{
  "model": "audio captioner",
  "dataset": "synthesized solo parts of chorales (CocoChorales)",
  "train_examples": 39062,
  "gain_aug_db": 6,
  "n_mels": 64,
  "hop_length": 320,
  "input": "log_mel",
  "spec_augment": true,
  "win_length": 400,
  "tokenizer": "word",
  "vocab_size": 56,
  "encoder_arch": "vit",
  "encoder_norm": "layernorm",
  "encoder_norm_position": "pre",
  "encoder_activation": "relu",
  "encoder_mlp_ratio": 2,
  "encoder_head_dim": 64,
  "encoder_fused_qkv": true,
  "encoder_bias": "all",
  "encoder_qk_norm": false,
  "encoder_parallel_block": false,
  "encoder_inner_norm": false,
  "encoder_drop_path": 0.15,
  "encoder_patch_size": [64, 2],
  "encoder_layers": 14,
  "encoder_width": 192,
  "encoder_positions": "learned",
  "fusion": "prefix",
  "decoder_width": 192,
  "decoder_layers": 6,
  "decoder_norm": "layernorm",
  "decoder_norm_position": "pre",
  "decoder_activation": "gelu",
  "decoder_mlp_ratio": 6,
  "decoder_head_dim": 32,
  "decoder_fused_qkv": false,
  "decoder_bias": "all",
  "decoder_qk_norm": false,
  "decoder_parallel_block": false,
  "decoder_dropout": 0.05,
  "decoder_inner_norm": false,
  "decoder_kv_group_size": 2,
  "decoder_positions": "rope",
  "decoder_prefix_bidirectional": false,
  "decoder_connector": "linear",
  "decoder_tie_embeddings": false,
  "init": "lecun_normal",
  "residual_init": "none",
  "optimizer": "adamw",
  "lr": 0.0018,
  "beta1": 0.9,
  "beta2": 0.95,
  "eps": 1e-06,
  "grad_clip": 1.0,
  "steps": 22800,
  "batch_size": 256,
  "epochs": 149.4,
  "lr_schedule": "wsd_sqrt",
  "decay_fraction": 0.3,
  "final_lr_fraction": 0,
  "warmup_steps": 1140,
  "weight_decay": 0.0
}
Rows from block 2 of the text decoder of a small audio captioner, named by matrix and row number. Rows with one number belong to one neuron. Each number is 128 + 24 x the weight over its row's rms, rounded and kept within 0 to 255. All counts start at 0. Numbers have three digits each. After the name is the row's rms in percent of the matrix's.
After each neuron's rows are labels from the 100 texts, of 14848, where the neuron reaches its highest value: "tokens" is the input token at the peak. Only what is clearly more common there than usual is listed. The data: synthesized solo parts of chorales (CocoChorales).
# fc1: MLP up (decoder.blocks.2.mlp.fc1.weight, 1152x192), inputs 0-191
# fc2: MLP down (decoder.blocks.2.mlp.fc2.weight, 192x1152, transposed), outputs 0-191

fc1.105 116:169077129140154126146151160073169114176151084079107081159130125127146118154131122132131146098109137083129115137140106109138147152120142160143111104154106131143150105104170128144127137135098117144112154120125104110106127107108138107120145132084164104113121147126106113141133096146098135123156140166122103113103108129162140128152112086178163118130127164153113149080095125130125096118137108141132131160128134146134071179112122083184081109171144148140154101119115160125088099134118109153115090125091113156087124093109150130155115099159128144121130145119115135098130167136104122166
fc2.105 116:109163083128134097133154106120120103100150123125095088141134116092152121152101116198042148145130148142154153142160136146138126127103118123132145142120086153119092118143101112154137100095150136121109102118120146083081059135159174111151138132129115126188132108102116110125128136131122106171111127157154136126117140134134075108137130091100144130128123132108097167159126118106124129122184129126129091114144168105154174091132143147118144129147113125146113123167136155124115135139160152097137106131144175115128146067121122125124120110184123149147142113133149135077128112140144136156
tokens: "<end>"; "c4"; "d3"

fc1.660 133:138090149120178111149166152123133090184157128098108091187129116099157144163112128146125143101112154156089110118106106099106133155128127149161118105119145143130160092122105133153144108146119124098134164126171116158111153136102127078127112131105155094118125129160121103134170110134107137098139169138103130096142137149137119100138107134183124120141107161130093157138120174117117109104113122126139126132130120153147093182124140081151117138134140147150143097122151148119078110108100095124087112112064123137117093101102121124128124155144130179138131117137101106124138201104139113165
fc2.660 142:108180121101129100144128082163114107085156158149107134158118143112150136110100119190055165172135175117153113120166137146097123113155151110176129116131099115124122181120148121112122115144129155145103121123140136076093084108121159110158150154119175105154121156098123148116153141120184144147109116124137135140151153163091083137133076138105101112136145115122096144150100119102138122114131158121077098100123133137082196113152139139118110108104108112157111112132160163126130140104148100130130104135141134111134128086139131124155125133153141112135151136135150131102117126139154111132
tokens: "c4"; "b3"; "c5"; "b4"

fc1.27 110:123163131133109062151136147118164106184105135142146111137154103143128105142126072102130180106146129081111131151136131115147069116135133148137115127105166108111155125123089129150107087106145150140183110147104104135093131122125122107118114103175104146120176115118095099140105087109129157160152100148127154118176142120132163144126124101162151133109136112181140124141170123147148102139146124165082101135174151140137134107120118155077125126106146081142129117106101139131125148160104091149127145145126136174109107170118150144107144093134113100097138135121126145117111135114103153174
fc2.27 111:135116145160112139122135098090099123159149129112150139096168155144100138171118150096100131109112113145112120118155145136076107092104126122101115138130123128076161110139150176132095135145099123106156167139170093131122157126111152139144100136129142109120122190135102105153199107131082116107133115128132163148152124158151134165101132152118148101084165092158109101140175113116114128122154121115131095098118127158151142133136142101134112181140152118078125146117145085132138095131144081083101133138138135101109102132138124141146113113163142134117154138081121158123149167126129187146
tokens: "<end>"; "cello"; "3"

fc1.206 128:134165136102110111108126154111174096107136150128147166177123152127137138100132106156116158169113147099134141138113115078144088141136116158105133144128129123148108118138126118131137097083164120151137058136118129117105115118097136110092150071154075133100161088156094124183132100109118111154129108117087148112146138091118141125108126105124189114115141121143121097159146118145115139135117122093100096150170163140117132127127142141106101096131125071134192147090083140156163167146111125130137108165134129143119161169156137143114142137112129140089130118111155120091097128130103136119
fc2.206 135:088147118083115122115119131133179135152113090156133097116122155163119149132082127083141153142122122106152139135160111126090134107110149098130151159099128122096179092156093082162118139106132112119128101126165101117127126112138099141134152092145167110143122129130118123126129116164074097120110123154110134127160178136121121135092168150150143102107132121125120112122152088133130138136138103180100081140169170125160150103137155159129105168134168117114093128134108087149143140078127118095165109143173131139128114127108167153156101155122111091122199128127124142158131140099116149126
tokens: ":"; "<end>"; "3"

fc1.134 110:112137153144119141076139116108137110116127134118156119130127146100115123115164108113104143103174115133164106075116090128106138136126093113132136118140144146137099138102091135170097093115124119129136109158142144142159101137116115099168108111129111097155130137132073109112144110121121099147079109163102139124099102118111163148164123143150110119131095141101138114127106119107115140164157196121115143150101138077162120144133148158116105181196101075149108155115134125086136146110123110144104130186075094137103142165138141158140133136105115109156148177154119112113105149146133120171
fc2.134 108:112078165149173178128122094109093113164128139132119123086122145131102084160141133140146124114144157134116126119075093137110058113119140154124156113110155102148167128135136149101131086124126098086135135115160113106145166162102159134159112202095113116148133129144081142151156132095156130118133127154113134136129175153163120118110132117112119143137143134138139117121117109115110144095114097108085114129124162151160121083101117109183101161124127149138139120091157138158126157144131109139158150156187111132092146146142157152142126138147107153094165121117084115127123124109100105132
tokens: "c4"

fc1.88 097:178144164095146124091121094127145088126123127152129142169143098115117104141125087104120137142152159113117121070134105118130119111093137109092133137132111143138153142116104104145158098092124116161138114125125108125129129111142097104134135123121110173138189123135117115148121098121155130133131125122129112103113156087143178198141166114148140119137124147109176134148137101131125096124139083156079146145123156136121084118161126116111112158118145057128176133086145127121121147157139138128098141147113139103109178115134111118145099116120113151081129146099096178165171180167139110138
fc2.88 089:110131114075124128123126150135160124149166098149140141095124150175108129114121156121125110120100113145156134138147123127148158125155117130133143124106102110103133118134149111095089119098092119117112138117160136147125138152155105206087147120117183105115043101156117117137128131186144124100142109153104140161121141144142090096090098134139126085110116091132143107087116133141095130118158148123157140141143141132162104187173127115148114168119115120121110136167130077160127118106130112172159096163119141121102105114114094142126146129121131066135120115133170141134179143117131140116
tokens: "f4"; "f5"

fc1.445 107:144140119127118125138131111123081098121126118131153151157130138102119131112133102106131136122150160162119118096132134114086146104074147129124181144095125108149154121116132133135138118145149119110088151106166120077122142099136133161137122137149163085136176129115118173176053126132136093107116116114137182167094146144123120130147118114140153121180182110175095133127145129160155136087122117138136122147088117091137159123155141174156140086116130122118155147100127134139140168149103129138170161126106093156143131113148090109135162184149108080110149104113110140139123128164117157107
fc2.445 112:062127106095098125107128102159096130089087114152163132141134105119134160103102083178143133147147185139154113109166144108129109120093160109117124145133124132123137162158157115099116099136114157103128127119129150118100108114128144117129118169158173091133183115118130168150113114153111090135117145107156140171124136116112133122144071114153107133163134084131107131132133121108150146149086141141081065102096153134108162141167128171126128097101119098166144124131160139125164161146122150131139111106136111109163097111159118109127180149147106125114111091137128146135116130170124136126
tokens: "flute"; "violin"; "trumpet"

fc1.349 116:124149181103125131132137091117107144118181120120154117125158077104139110146123099137172066111123155153122117073110133134122151099087142109085131092141116108094134143112108177132133118128104109119120147101140117117126207108126102146133125121127151095112153141129114155182048149117142099113159135137137156163095123114122122153135113119181130128169199095162087165099122152114118153136101124156133140143148097125120122120122152125190140114148126104103123170131118120123138131159119112124144124134145112143148104104128101119137133134137124120107138092153117132146106154127118172148
fc2.349 122:102147092127132109160154154151109122150107106132136112134121087128145124109129102188158134131144164113158117104127121151096120133093155154160113156137134100096137128138150098149120095132135147124100126104100179167129105112100102125120125132132125094155144096112118118158104074136130133125127107146127162120149113145119091085163085108178094131161090108143149131105151164132131102149134155162112152143139169083152148144148142139110103096160096102207142149103081167142138149149088115151168120136116079109121094164135093092146122124086108124133127138117154151105141124129133123142
tokens: "flute"; "trumpet"; "horn"

fc1.23 113:141120129110072117106146129050102126160150179109108098133128133066124091132126142136106132153135142105144132132141133154154110177132114108112129054104168079130163144108117143171144093096113144153152163157157123116133132139141120132121138092102124117131122128134079112151140133169159121111124108120102126144125179124081112104158097126149105143137160118099156150122163115120104117146153164108119170115142113090160133113176121156138138116133139140136112127113085135112095099153135111152158172115123138144112087175126117122125091100140129132135106143132136119137058132137106139128
fc2.23 110:166108129096136153109154121128105130081159128127136174117089144129137162124170097127105110170101139148134117146120132139117190144120120116084126138120140094157146067147128123141133125152129118159104159152096126121140127132189119107134112100096132148113119156153110153089130137137162119138088108094095116185142100149172133112130135112130156177092123174103108143118125128151107090129158140109150140113099112105125141144152138131099141117110120118127153127135103090101136124124092117113094111145114109131171146118069108149178104135134160139165111110084138104131182101093159106105
tokens: "c4"; "c5"

fc1.359 105:131132141187133117131117151123163129174111113133153067124108091120131117111133106129120148105138079146145114133152122118148163093095117138093155137112147172102128121148130125142150116110124101120134133178096153143127097125113108111136093137158125141195168110131154126119118070098079097177163113135143127130122127100144174161131124117151161138132090119160130132143137132136149090132117098103149083151166138136118166118058133113097125145172101152103115152131157121085147133101124088101167090147121102111112130138156135119111134111137122130133143164133122172115138131145086112168
fc2.359 095:120147117147112158097130151163154141130100132119123116148109155147083156146105131124135150162120088137114130126123131141151144134171192158154130124112107092177119127132147067140125136145212174111129145143161131093173098139139126183104098097125129140147141090107116132114096148125149161107107110141120154128121101154169121131148095104123131108114148104109141129128131041157129096096124117163125164121126107118127127120091117159128110121090123140098138115111140132111110077149141141146100161115116128149172161112113136135133133113129101089091124133130160127134127105072095102127
tokens: "<end>"; "b3"; "d3"

fc1.605 116:133131142115132090124099145096156107116140104161088123171166128100151153180098125128165123133144152139103188102069100137127130112109157123089171160067063131136124103146177093136153133094148100135139071096155133093098135147155121107121137133104129138173147132108155120098123124135114099112126117160156103094094130116128124142110114133119145112152156138095115147136133128175099150138125115124111158085118136151133139140143125121135143130153105106126145137146139125141129117147121127098108087143149144105129180097143117120182105141175129192118154143123135174124138120131100122155
fc2.605 117:149144109133129147109115114122157164101120142099137119097120169208121113125148143126157097115127090178123108174075134124127113144135097122134096109153133086135147086118082148110123169180144131122107152135116136132145171133109165145109105112095145135095128139163110097157146115157131103093126125099130100145132102124170138128122162178104142175079098136114140087125092099167111090152128143110108128132154122162126078133159145116111148152085173174133179132127144113121125105146120113135152139110145113134126098148115127150131111167118140133112119115106098130170149144105105129125
tokens: ":"; "d"

fc1.705 088:132120142110065116083139107054117104121194119105118142164119122112123120109146141129109104131148126154140147087134107139148157138089135108110146141107117152159144120123151130130147104115108079183134117130136125135132107123138099132112147085125131150147155130109148151147118131182111098134118130120120130107102142129118098117102138088151123130155167131087129124128122065115126077135160109149140186134157164119154086125129184167126129133123160136097133140074103177138120106142123116126107115191099144138126151095141125126146150169150111111102128149060123144141135128149102126133
fc2.705 081:143149144053121162097092160117170138101147157111128147126146147102149139096143107128139129124138132149110142116159140111113179127154142116113114062128169171118145136139111139143088145177106112161168095125138106126165121112157133156150148086128144143138153163144093128157133134139155120107127081128134144182168091098102157148114116131103128095096189136099114099132107116140129125109132161150133135113122099121125138123146147142089117153107085109129120115081093102135133117138075123109132128109108154121129081144121076153153130159106120088146141108135146116145108149141147173126
tokens: "c4"; "c5"

fc1.165 061:108150133155116094118104131103166129124106128147130154177149123118079166151096124071082139150177149089132138136102117143113128127151185145139125151118118117152162137134119080149151136116150115163154108125151126110149136102150147076100062128142121125155128099126110085103102129120130137103068127167167137103170150112125166123148181111101084075151132147142102132148135100114139085108113169149108145151156149109128122139156151125125131152140144155133110146112135116110134094123109136157168138109127121129128120115094133110144123127173106164133153132136144179135162141141136166143
fc2.165 048:109134152117110128088164109130172085131108075115119157130137157099072140117142129074109118139131119156126119095188099123130135096089139143101136137114113135143164152156128138156091134123161084153148108131132078132160127136137120150159128139105132135142189127119081126199105058124116110090161101141133132118151144116117172168156142098118138105131147106146164138137156104143127125111134110152133157146170174120146130132145162106094112143110148106093143113073141134120105142119126144107141105143116092107118114128135134165134146124089122112120182160134111139125144147132124144115
tokens: ":"

fc1.112 081:143158146141110153137144123121121095171162142106105099138108156132130066173166107082107114106130130104135153117139053114118146149101112185099169117105158121136149128116126114146135135146106096130164111159152090109113097124115138109153105122148121108137158095125104142134149113168101142112136131151137157102088128111104167138148125128131147139126097116113124122131135106144141122130174167104147131146122124108141094128119138155126130148200134109097097128126159125123119158088094140153137162192103129142120124145135111122166130160143124126093134138086168145195124115155067121142
fc2.112 061:123116129129154134129115133138110096110105127104118104099143134163111101139142098125089125126150137140149126089112136185112139110145127142123151103134168124073171140105115103093186122115101110150154135164121141194146093161139092160119124139127092101166139154085145123133121164125141124156138126154128117132150145136090139135097113171144155143115131144111150101110126102131154110127122120151141101134164155113131155100105179166116129129117139125120150142162151138096148170133186110125148137145139158118096140104130095097114125135210115143126137131141096093100070138068120139163
tokens: "c4"; "c5"; "<end>"

fc1.145 126:137131134153109119111159072137110116173127154143127109127113137113111103143132133141131114129160099110163174078104112125114113123076122142101127114122084135090141150139215129154122159145090131125171155173144136107123122161110126110107141123131118174147141134131153132102096150116142124132120155126142126128156166133151129112123101086135149114109127099146129153135164086137086068141120139149141108133089082079125148100139110148110130123168118091107103121123092171115147113166134154162110111131144137147114099137131144109152102158170120125107094170084148126132139090152134133175
fc2.145 133:156112117096145119161110140136146083158087143141132136162148102112118075140136155157152162104141097126151140103148092124126110142148132146183134128123149110107123116113100112137168103086119156142136115147130158178150154142117116140096159112140101151126155154087130147112068158138133146118107150144149145126128119132076094131129095120149129105162110119147127122141122157115149120111098138144117158102080102153118099136172143118065138109127124161150094097073109163147075139164154080123098137141097141158119140144177115099133149119153140135115091100126131150121109160088153142133
tokens: ":"

fc1.317 134:137168141142143042139122136091147095129140103105092074146138105100102094137132121135120143151100164091113111118123116136166117184109093121118136119139150149114145151113113146139132060096117116134103157131106095112107124096146100114154163103120109170141137109099090069161074119103168157137196099134105115120116154148083134113121144139115113139135115138101159126114148120109125148185147096120129122147161134142139158110102105093129126165160141129163136114115109111142131158134139133183109120116123142135111126139106142071143110104133136110144119149122152136150145143138138145149
fc2.317 151:138115138126097173106144132093172122111130137094121141119099159155115118132140153107120120144125110135128138106127124099110158084156162130111117118125147121116146097117136157146143149133116096130095142097090133115155158156116132144174120136109114135083119126167155112175124097130117114122125052103166093116107152096136163166125184185100138159122104120196156087111148139170142142166103094122145116146164120138113120098112109080127111093107187127094153133125116123135182120111074131093152109115150105120117120136126134150145125149131118144141136123114113135156126128165109155162
tokens: "<end>"; ":"

fc1.574 112:123176146131120122141102089132110130152106149140134114128140076112145090137109127105125096084147176108105155092082092109141096126055168120096137150086105165106094149130142113146136131165113142168167139142121106147106099121120122106158134152133155145142129107142161171113134148096175136142148160128148116088134192119165148158109098074155108119119164088113107134122144112137108123130128090159141110134081132102134122105147111159152089131124139107121150141136123180130150118176156114138101137115153117117124126129158123127111116132131088106089146147114126134128134126166148168116
fc2.574 113:137142097109141101146104164146125112125117143122117124155107133095156075146141178164142109150103122085135148131144139144151142157155146125171134082128105105151094175090086131120105105139125181144127162101112119154106134122107122144101147186116148183103140103085099125133096160132129182078124166104137123152124145109123108108119116132166133150140121123119143077114103127118171148092129110128115136134086103163147138167170094103061129106127117136182095081137089166144100134147131090127138144126127128122123136152142120132132155099151127116115110123138138120139129145128136155112
tokens: "f4"; "g3"

fc1.309 111:121105160130110151122126095117118113141133118096108098099146114130117127157101116113158098097136118114095087119132084170145113125079128142109156116122115151164135173120118096135137122097101112121171085117137072153108153120104088115170132136182160174164149117150152105128103120102117079112119143146119084136108134107132099135111112162121112130116129124096113125116125107122147145127129140136114144107103169102178125143124202112090152142124139144140167144142108143155145088157124126125127156139129102174154147086071109119130148100115106146133118140126104128177174122116130160180
fc2.309 112:091131154147143104122114120117135126099128130135152162140130154104121134139139123139104181121133135095124129155117114154150095148146078143123158096153101110113101134109081132131153096159149185114177111121141119112109108121126154137132125112107133130136140119120086127111127168111105126155092168154109117140095118153122094166109070125138112102166152138086095150151096129087139142116165131121111133108117141139128139116101092160176162119099075149118117128169173114142126112129180128155119143167141126113169174136109131130103146091118134095145098144190128092131130089088103118170
tokens: "f4"; "violin"

fc1.144 073:161098153116150132135132113153130128187108118123096101147131119122125088178146106106141130078165148121093101108130074119114100140098146150105137124151122140122109152135110125161156104096094104105149113136159110098114165096158146113137111168157121164149151100128154121124117074133101121140089147145129113110116152074131160168160132111156168130124099115141140111132119116160163120099115139117126140152126141056156089156111129127130128142180160093102144115098155142122134117072120158112149137112147124094125134111153091106121128104114113144113189100115123152165137119168107145137
fc2.144 061:127130158093099146118133142091091120125148167075152093136120141147126111145148135094087111142148130115150105097123128101131144126124122126110095102149159143117131141110084158097082114122105141102165123111134141171113140103136097125111146152067140081140166167122178166190141153138114086071117144105115128144114100071128115146093142149150116139113161124145111139103161155121142141138165120162126118132137168133120133138144131128097154106125136139141115134113124175134152181153137114125113145170110157169084127111130069143113115138128138141167126099080108102134111149118143127106
tokens: "f4"; "f5"; "g3"

fc1.101 121:113146123137110069141121135131152112153106134137089126168081148120126123116137096130106117147082087105144151161167134117148121138125137141128140137100125118155123087117170121149125151145143123129117089141103136102141146079144128152104155096162078130129140114117117134134122136165128169088139101135114135134187112154140121089126123098086117068117154106177177142190164123123184097128126143144161095157175132131125139119104163170117107111099165129149155083090198120132109128135135125136149149148125114118135111137164114130118161094126140086114132137094119127129117121135133114123
fc2.101 129:155184101112163077148113167089092107131092162123129103130156144141142122160131055140080159120121143092119097121143125119147101141094094136132117118151223125111165084127097118118138069126151148124153118128100124115119134167111125123117158151118114144161179107105137127142185115145130106102140087120130151142137126092106130144127094119116113137139144122136109136143147131122121120138128130165076091153158157140121166114114148148131084142152115112152131133133139158138106154099131080117153123144138099156119095143151138151129146130138146143125151109124081106136137142087133158138
tokens: "3"

fc1.166 103:163151123122078123121184107087114138140130146153132119138120136124129133138112103132171112090139128135105096111142107144133140135128120108113162085139150119152128065154117130173124149137120100128101156106140100102148194083115129117121129089136112071119121120094139108135077117147118146116131120096098128126145183159088153151126132117166134106132156113138076162142168138136145140124149125123115143154138106092150127139162160147174149178128151156106132140127123101074119157137119155181156177115138106154137104118124125128147097125144133139108171104099141141134067129139125158096
fc2.166 091:092089156137111194107165115131108124120156135106123136094137104102153076122123168151113104127122148151140174129106156104135139135101092136156103126147127119129140128142132135128139124133173126125076113124113131107106125104101125127151108134094120134124130132140168174151126150124174112095099150115133157119099109087097118117091102108134169137179153132134113108088129132106066189130138127190149133127087129131135091129175133159107098125142100085096133122113136135177099160127142162136094164103109125099149151120154125118129111160127150142128090098147158134119166148105161124121
tokens: "3"

fc1.609 054:151105138124125115108160098141133105114166113112155096156133115114123149122116095106124110120171171116142156095158073154097134154126147144127151131123132132145161152151114103147140111140143101185149082107128096102176142110121097112164139104127096100169182087125130129144077123160115139127123098115165132123141175100128177144202162093144145103123150124134113138113143112162162120154123126152115116172132131112136105126096122122095133092139152085112152117093124133111137138098121170157139168131132131156117079138091117100116131099141117105128116118140109170166104116125136162146
fc2.609 037:148105149123107171132155083069167119099141067115132147108134106112136115147141146135099127164118137166099135098141127099153110095132164123101138144120077109138140136144126117125134118102151107136122136123168111095180149090097113148149094117112122125165126176134178149177106090119121115117110122173142173138139153116096138108143160130121170121147130097152167131128132129155117120159121102154139192134152160092134130122157135112140120162166151116107113136132082107125138126127132126092121116108102114107129113120128112168140128119105131163137134120099091173126066158107148127178
tokens: "flute"; "trumpet"; "oboe"

fc1.149 116:144147132117154128124104114162124145146143161145125085131132114098136080145109103102085150091125143179110170112113136165141147144063175158085144155092141138120109132167114123142153140134083128110136118148118138116104108109120094114146087158118156150166129126165145134152163141119120116111108124136120107117124152070136148156078100126133128110108101104143128090137160101121149098140125107102140123133118136130164120125144131137102101153125140156078162104124142122161111098127145111088128143151148125077134104089157039140139142113120117102149128150122121129166176150156152135107
fc2.149 113:120165131093153152064176132144143111131149117160119114131149134142139146096079141133092132149132143130131131087127165132152126147141164123141126118148120064143104202095091121099126115122103149109137138090153168163115158140148130171090101136098129149107126132148113139094133168119098124113135134076105121140118109138168083132115106136121133112117121137120156109168130089106156121086125156133091145135139108161114159152156079150098069099112118128127135142135098117148124136168134136148103149118127152111180126109104130143109142130134092106072095143147151132152141141111165132129
tokens: "f4"; "f5"

fc1.558 115:129096103115102124180142149130117113122110117073151127166116107120132103112131081132154120142124140112141107108124130172135152139075135130108157129107133144134173116087145140123157109157143162137110152155135119104162091129104141161123138155104160102114130127126105107120135136122103130133158133137148123133152130135098130128123097055159135091182117119170121140143124141132123110117111110149142123158127124118169140069138199125154056110140155147152102065125123121104118123137118094106165116097132107131127094116182156121098138167160127139106124081147087166100139126100128119134
fc2.558 121:173150085116151111186112138156114120112131180123109118155119144125152153151119144150064145119112131133131104131137126156116148133121137150138140114093131125119087143087157097117129095169135163146126097091162159117066085116159135120169176184117139133166115096086136135101118119149144147115122122140141122128095142120079109102165109128116105152152111106135138160141094118111155143103128148123075122127111135121136130126103140160133102087132154142171128112159144176132127122120143128120167114105128149128130140068133100137144180150135112116086128074148100121134156090158132138132
tokens: "flute"; "cello"; "trumpet"; "violin"

fc1.482 099:165108158129135134132101131093155137167136100151133111141117152077155131151117106117147140117163119155173142132133142145148135119123157124093143128095105128140129093113082099125150130103109125129142135151127142117146116149150135136120137106102146147137140144130137102110132153138109090104166129165116147141117113125088164155144098148115138109199080048136111133106086160156134148120138124088170138111131112101125140160112162111117154143143105113026147142111175097141124130116098129107100113112130117119130138122136097102132149124147165162189130127129115174158109179131126141133
fc2.482 101:121139116118127164086114156148134137164152169123159133098179099144156113130132117055085102133079122139114142111145160117133123125161145108126158110168108117110148176137115121095123133135129105114134143111131177156175116144141131119113085114106140145119099124110120094158124130118128140123159141134147149126132130162133121101107145140134123109134140083197094130128118068073097091109124112159118128154154135124160142139145102110125130112107104148115108169145170103153123136132147152176133162140135151157129106142108133108105101187161087114108116117109143069116090119096141106118
tokens: "3"

fc1.487 099:122141195094102157069160098147113109130164173156140141193120124059107132129130120145129119112119134147113172036134155159153137141088120152126145146108141120121093140100119110150117110141128128128146119147187142155151109128143139124170119120108097085134127136109114130132121095097130113122083135111103130111144140091099154186125130114130167142170165134095131142121161134158090145121121107098104154127111098113162104149150119114134149134132136127090138172100133103130159133088119141139099094141122121087103143142151116112125152135109120124105139147126118146135087142152136125112
fc2.487 098:103125144126176135115135091067122093102136142176133103138123126150132193133116117152087138124151120118159119131115108110155084133102161144148163113125102129172074127105116093149137116129134133126172122100149142110102140143096130123130133146101158138126141093145084164112187123113119151134115127116130135148121159122157100151137136108116145159186122128128120133112110166153133162125134097110108116126110108139148159116112119115118109116120128162152119204157143162089127113104133113152143137116136101132131103112134152138094122144124067124116119163137139054181141145098142179157
tokens: "f4"; "f5"; "g3"

fc1.170 112:102156139117128147092171081102123137161116150119101104104145105088139105134084113114149132118115133143115135126152129113099154149100097180145122101169150162123121095130117142159148091102100143107158146160161121144120181133131137123154116119130137035101130134111132146133127123172110140117095130119122128105152133112100130135161115132151154130130100120122099154137138120121142145127094119096088121126152104113187134178112122147163145136146155086097100158114145124160155169081129126140081158113133133095129123119141104109128126087123119176137137100136164107197113146155143150104
fc2.170 107:125095139144117127124162115153112109151164125114136112090102151090140149145140115156101098146138187111142100132150128151149114127084135141143078122131096108113136130145124120117153140134133107182087084101162095065149099110150118101111138143126165172122150103131123156128134111137184134164115153132096094090099150152127112113132130113126145142189147166134101157129137107148107126114142129104123104111073155134095145090146131129117148130143144131134148160135088123152148081116122138124207116093161094071145101172108136105136120120131159143164132110130114106117139127129126110148
tokens: "f4"; "b4"; "g3"; "b3"

fc1.483 109:141142144163086098161140135104133144137149082129152081089138085123130144170110096109122093112148136143143118100157164130123113111145165115124155124148108119102104096115118114129090118112120081128139157134112131081142165053149171148149110161117101083157122152118091131140097154149117144130145123181160144118143116149129140134125098116119114063152149127151128196142133128165124118093162139161134114129144153132107147118095133125183139143134170126084127128134153105087131129144114104116108109138093152117134099090104095140133119127167138155134173151120117139129128135128083136108
fc2.483 114:080139153164098123146150125137163086143160086119152104118122131136162146196131142105121165110102113105140128124144135123082093080119142126100136138101117116111126056139074168150115109131157140092146134184122082101138148097125148151155079143115127097127119112120108131136120121095123130132113140160167154145162117145160140136111134142121106099107153136153118154153129102141168147115162133114129057105148137120157120128113147153135129146146168130109135140110143126097121149141129094093104123160133110100139126131114116165158094128132144167147186151132145132103158149151082138146
tokens: "#"; "3"

fc1.737 125:155110130135102148084107125144154129119140106143140119128140141150135127142175119117121142164074106142149142104092118054132177128113097121138123127076092137105124143085141091120142150118139135125129082145117115156118116137154153156181141133129136141130129121133177157097134087093069125164160112122107138104114149101126170157124116128112131114134100137140117126109106074121116138133107159132149091113108118069114076100148149157124094110137114113077160123135175149134168128132128141093132095137130138122145145115179134139144170167162125142112112124125174158120172134159125142122
fc2.737 129:108152122159148135147116140138112143141108137188164134116173149142130148066128109075109131130135117139156103096155151126120148113125158142173149130109122139136101156081118106116112169146107133122137129132097127094128132102120138147165123175101160138129110154096122141089121145157140160132102100107134121143173105171115147135129096182132083149130147104131104082113118103143105131162116167163098090096141129143089132112091135142144121152055141133095132126174200106114164120106143119117111129136094126098152134096139155124127163102136103103115124159118116124128138102144103120113
tokens: ":"; "<end>"

fc1.316 098:115133106130167092145113142137101132137135089139127079119133114146143125134153107113126094137115150124140102089159047125082127159107161142135160171099163134112149138090141147154122115127094117126110096105133142139165140167125098151145108118129132106126131121112103131102113140157114112097133132132126114104136138153111110129158124127167120098118127118121137158123148103093121106131145161205130111125119205113154122146133129149117095125185134111115100076100158151163089165126118082126128118175089092151151091097142096102109139160119121095115161111116104152150148138156108134113
fc2.316 100:117082135099147129117112160137102112106136149163124162146103131119124170166075131127081128131137142131130086104148158161131134121129165083136150094100130131125147165095129119109152112167114138133128114088129161130109117123154128127122134122155148181141168139139138123131146138107126097127121120159125146137117132107091081125141148117076124141177145097138144149168114127158142131145072139153118139139111123081113181101136136135120060086121170120156097119135151153125109132110114118083158132107179141132142115124161136145102136154145088077125130099099088141183156106103115113143
tokens: "flute"; "violin"; "trumpet"; "bass"

fc1.49 121:150162137105118100111130089128123148139133127159128117154118093131123123126097146160139116144145140099119145147160132163084132130118131115165131114081118107123122146113177123166064166105108150134127149146101114126132111105108122148123149069153120147155132136083122107120096076140133138102172120112103173094147117149168124170136116123138157133109137122152134154098150147127139119123146121147100120131121102101106124155147162128117133122150126110119094136130082124077078136099144098167114108202084144122076127151127131079157116133143133110110146166061149161151119131153110157142
fc2.49 128:102140087123129112132140133181091118169093169145103110129143095110166115126143146101084143104116100132126102167153112173090127116157139152153143131120140133118108118147116134162169085108111175167135109119160165131136087103119122148139129099128173107150115117105098130131118122115132139116136126128109147147130167146064080156116118098155131081127132116131142130132154139082124159093139147107093108098116125078141125147136140125103089109165171142097124162119134161093123136111186109116121146146146110105152130124138099091173129107146111087139139131109192135097114125140112147117
tokens: "#"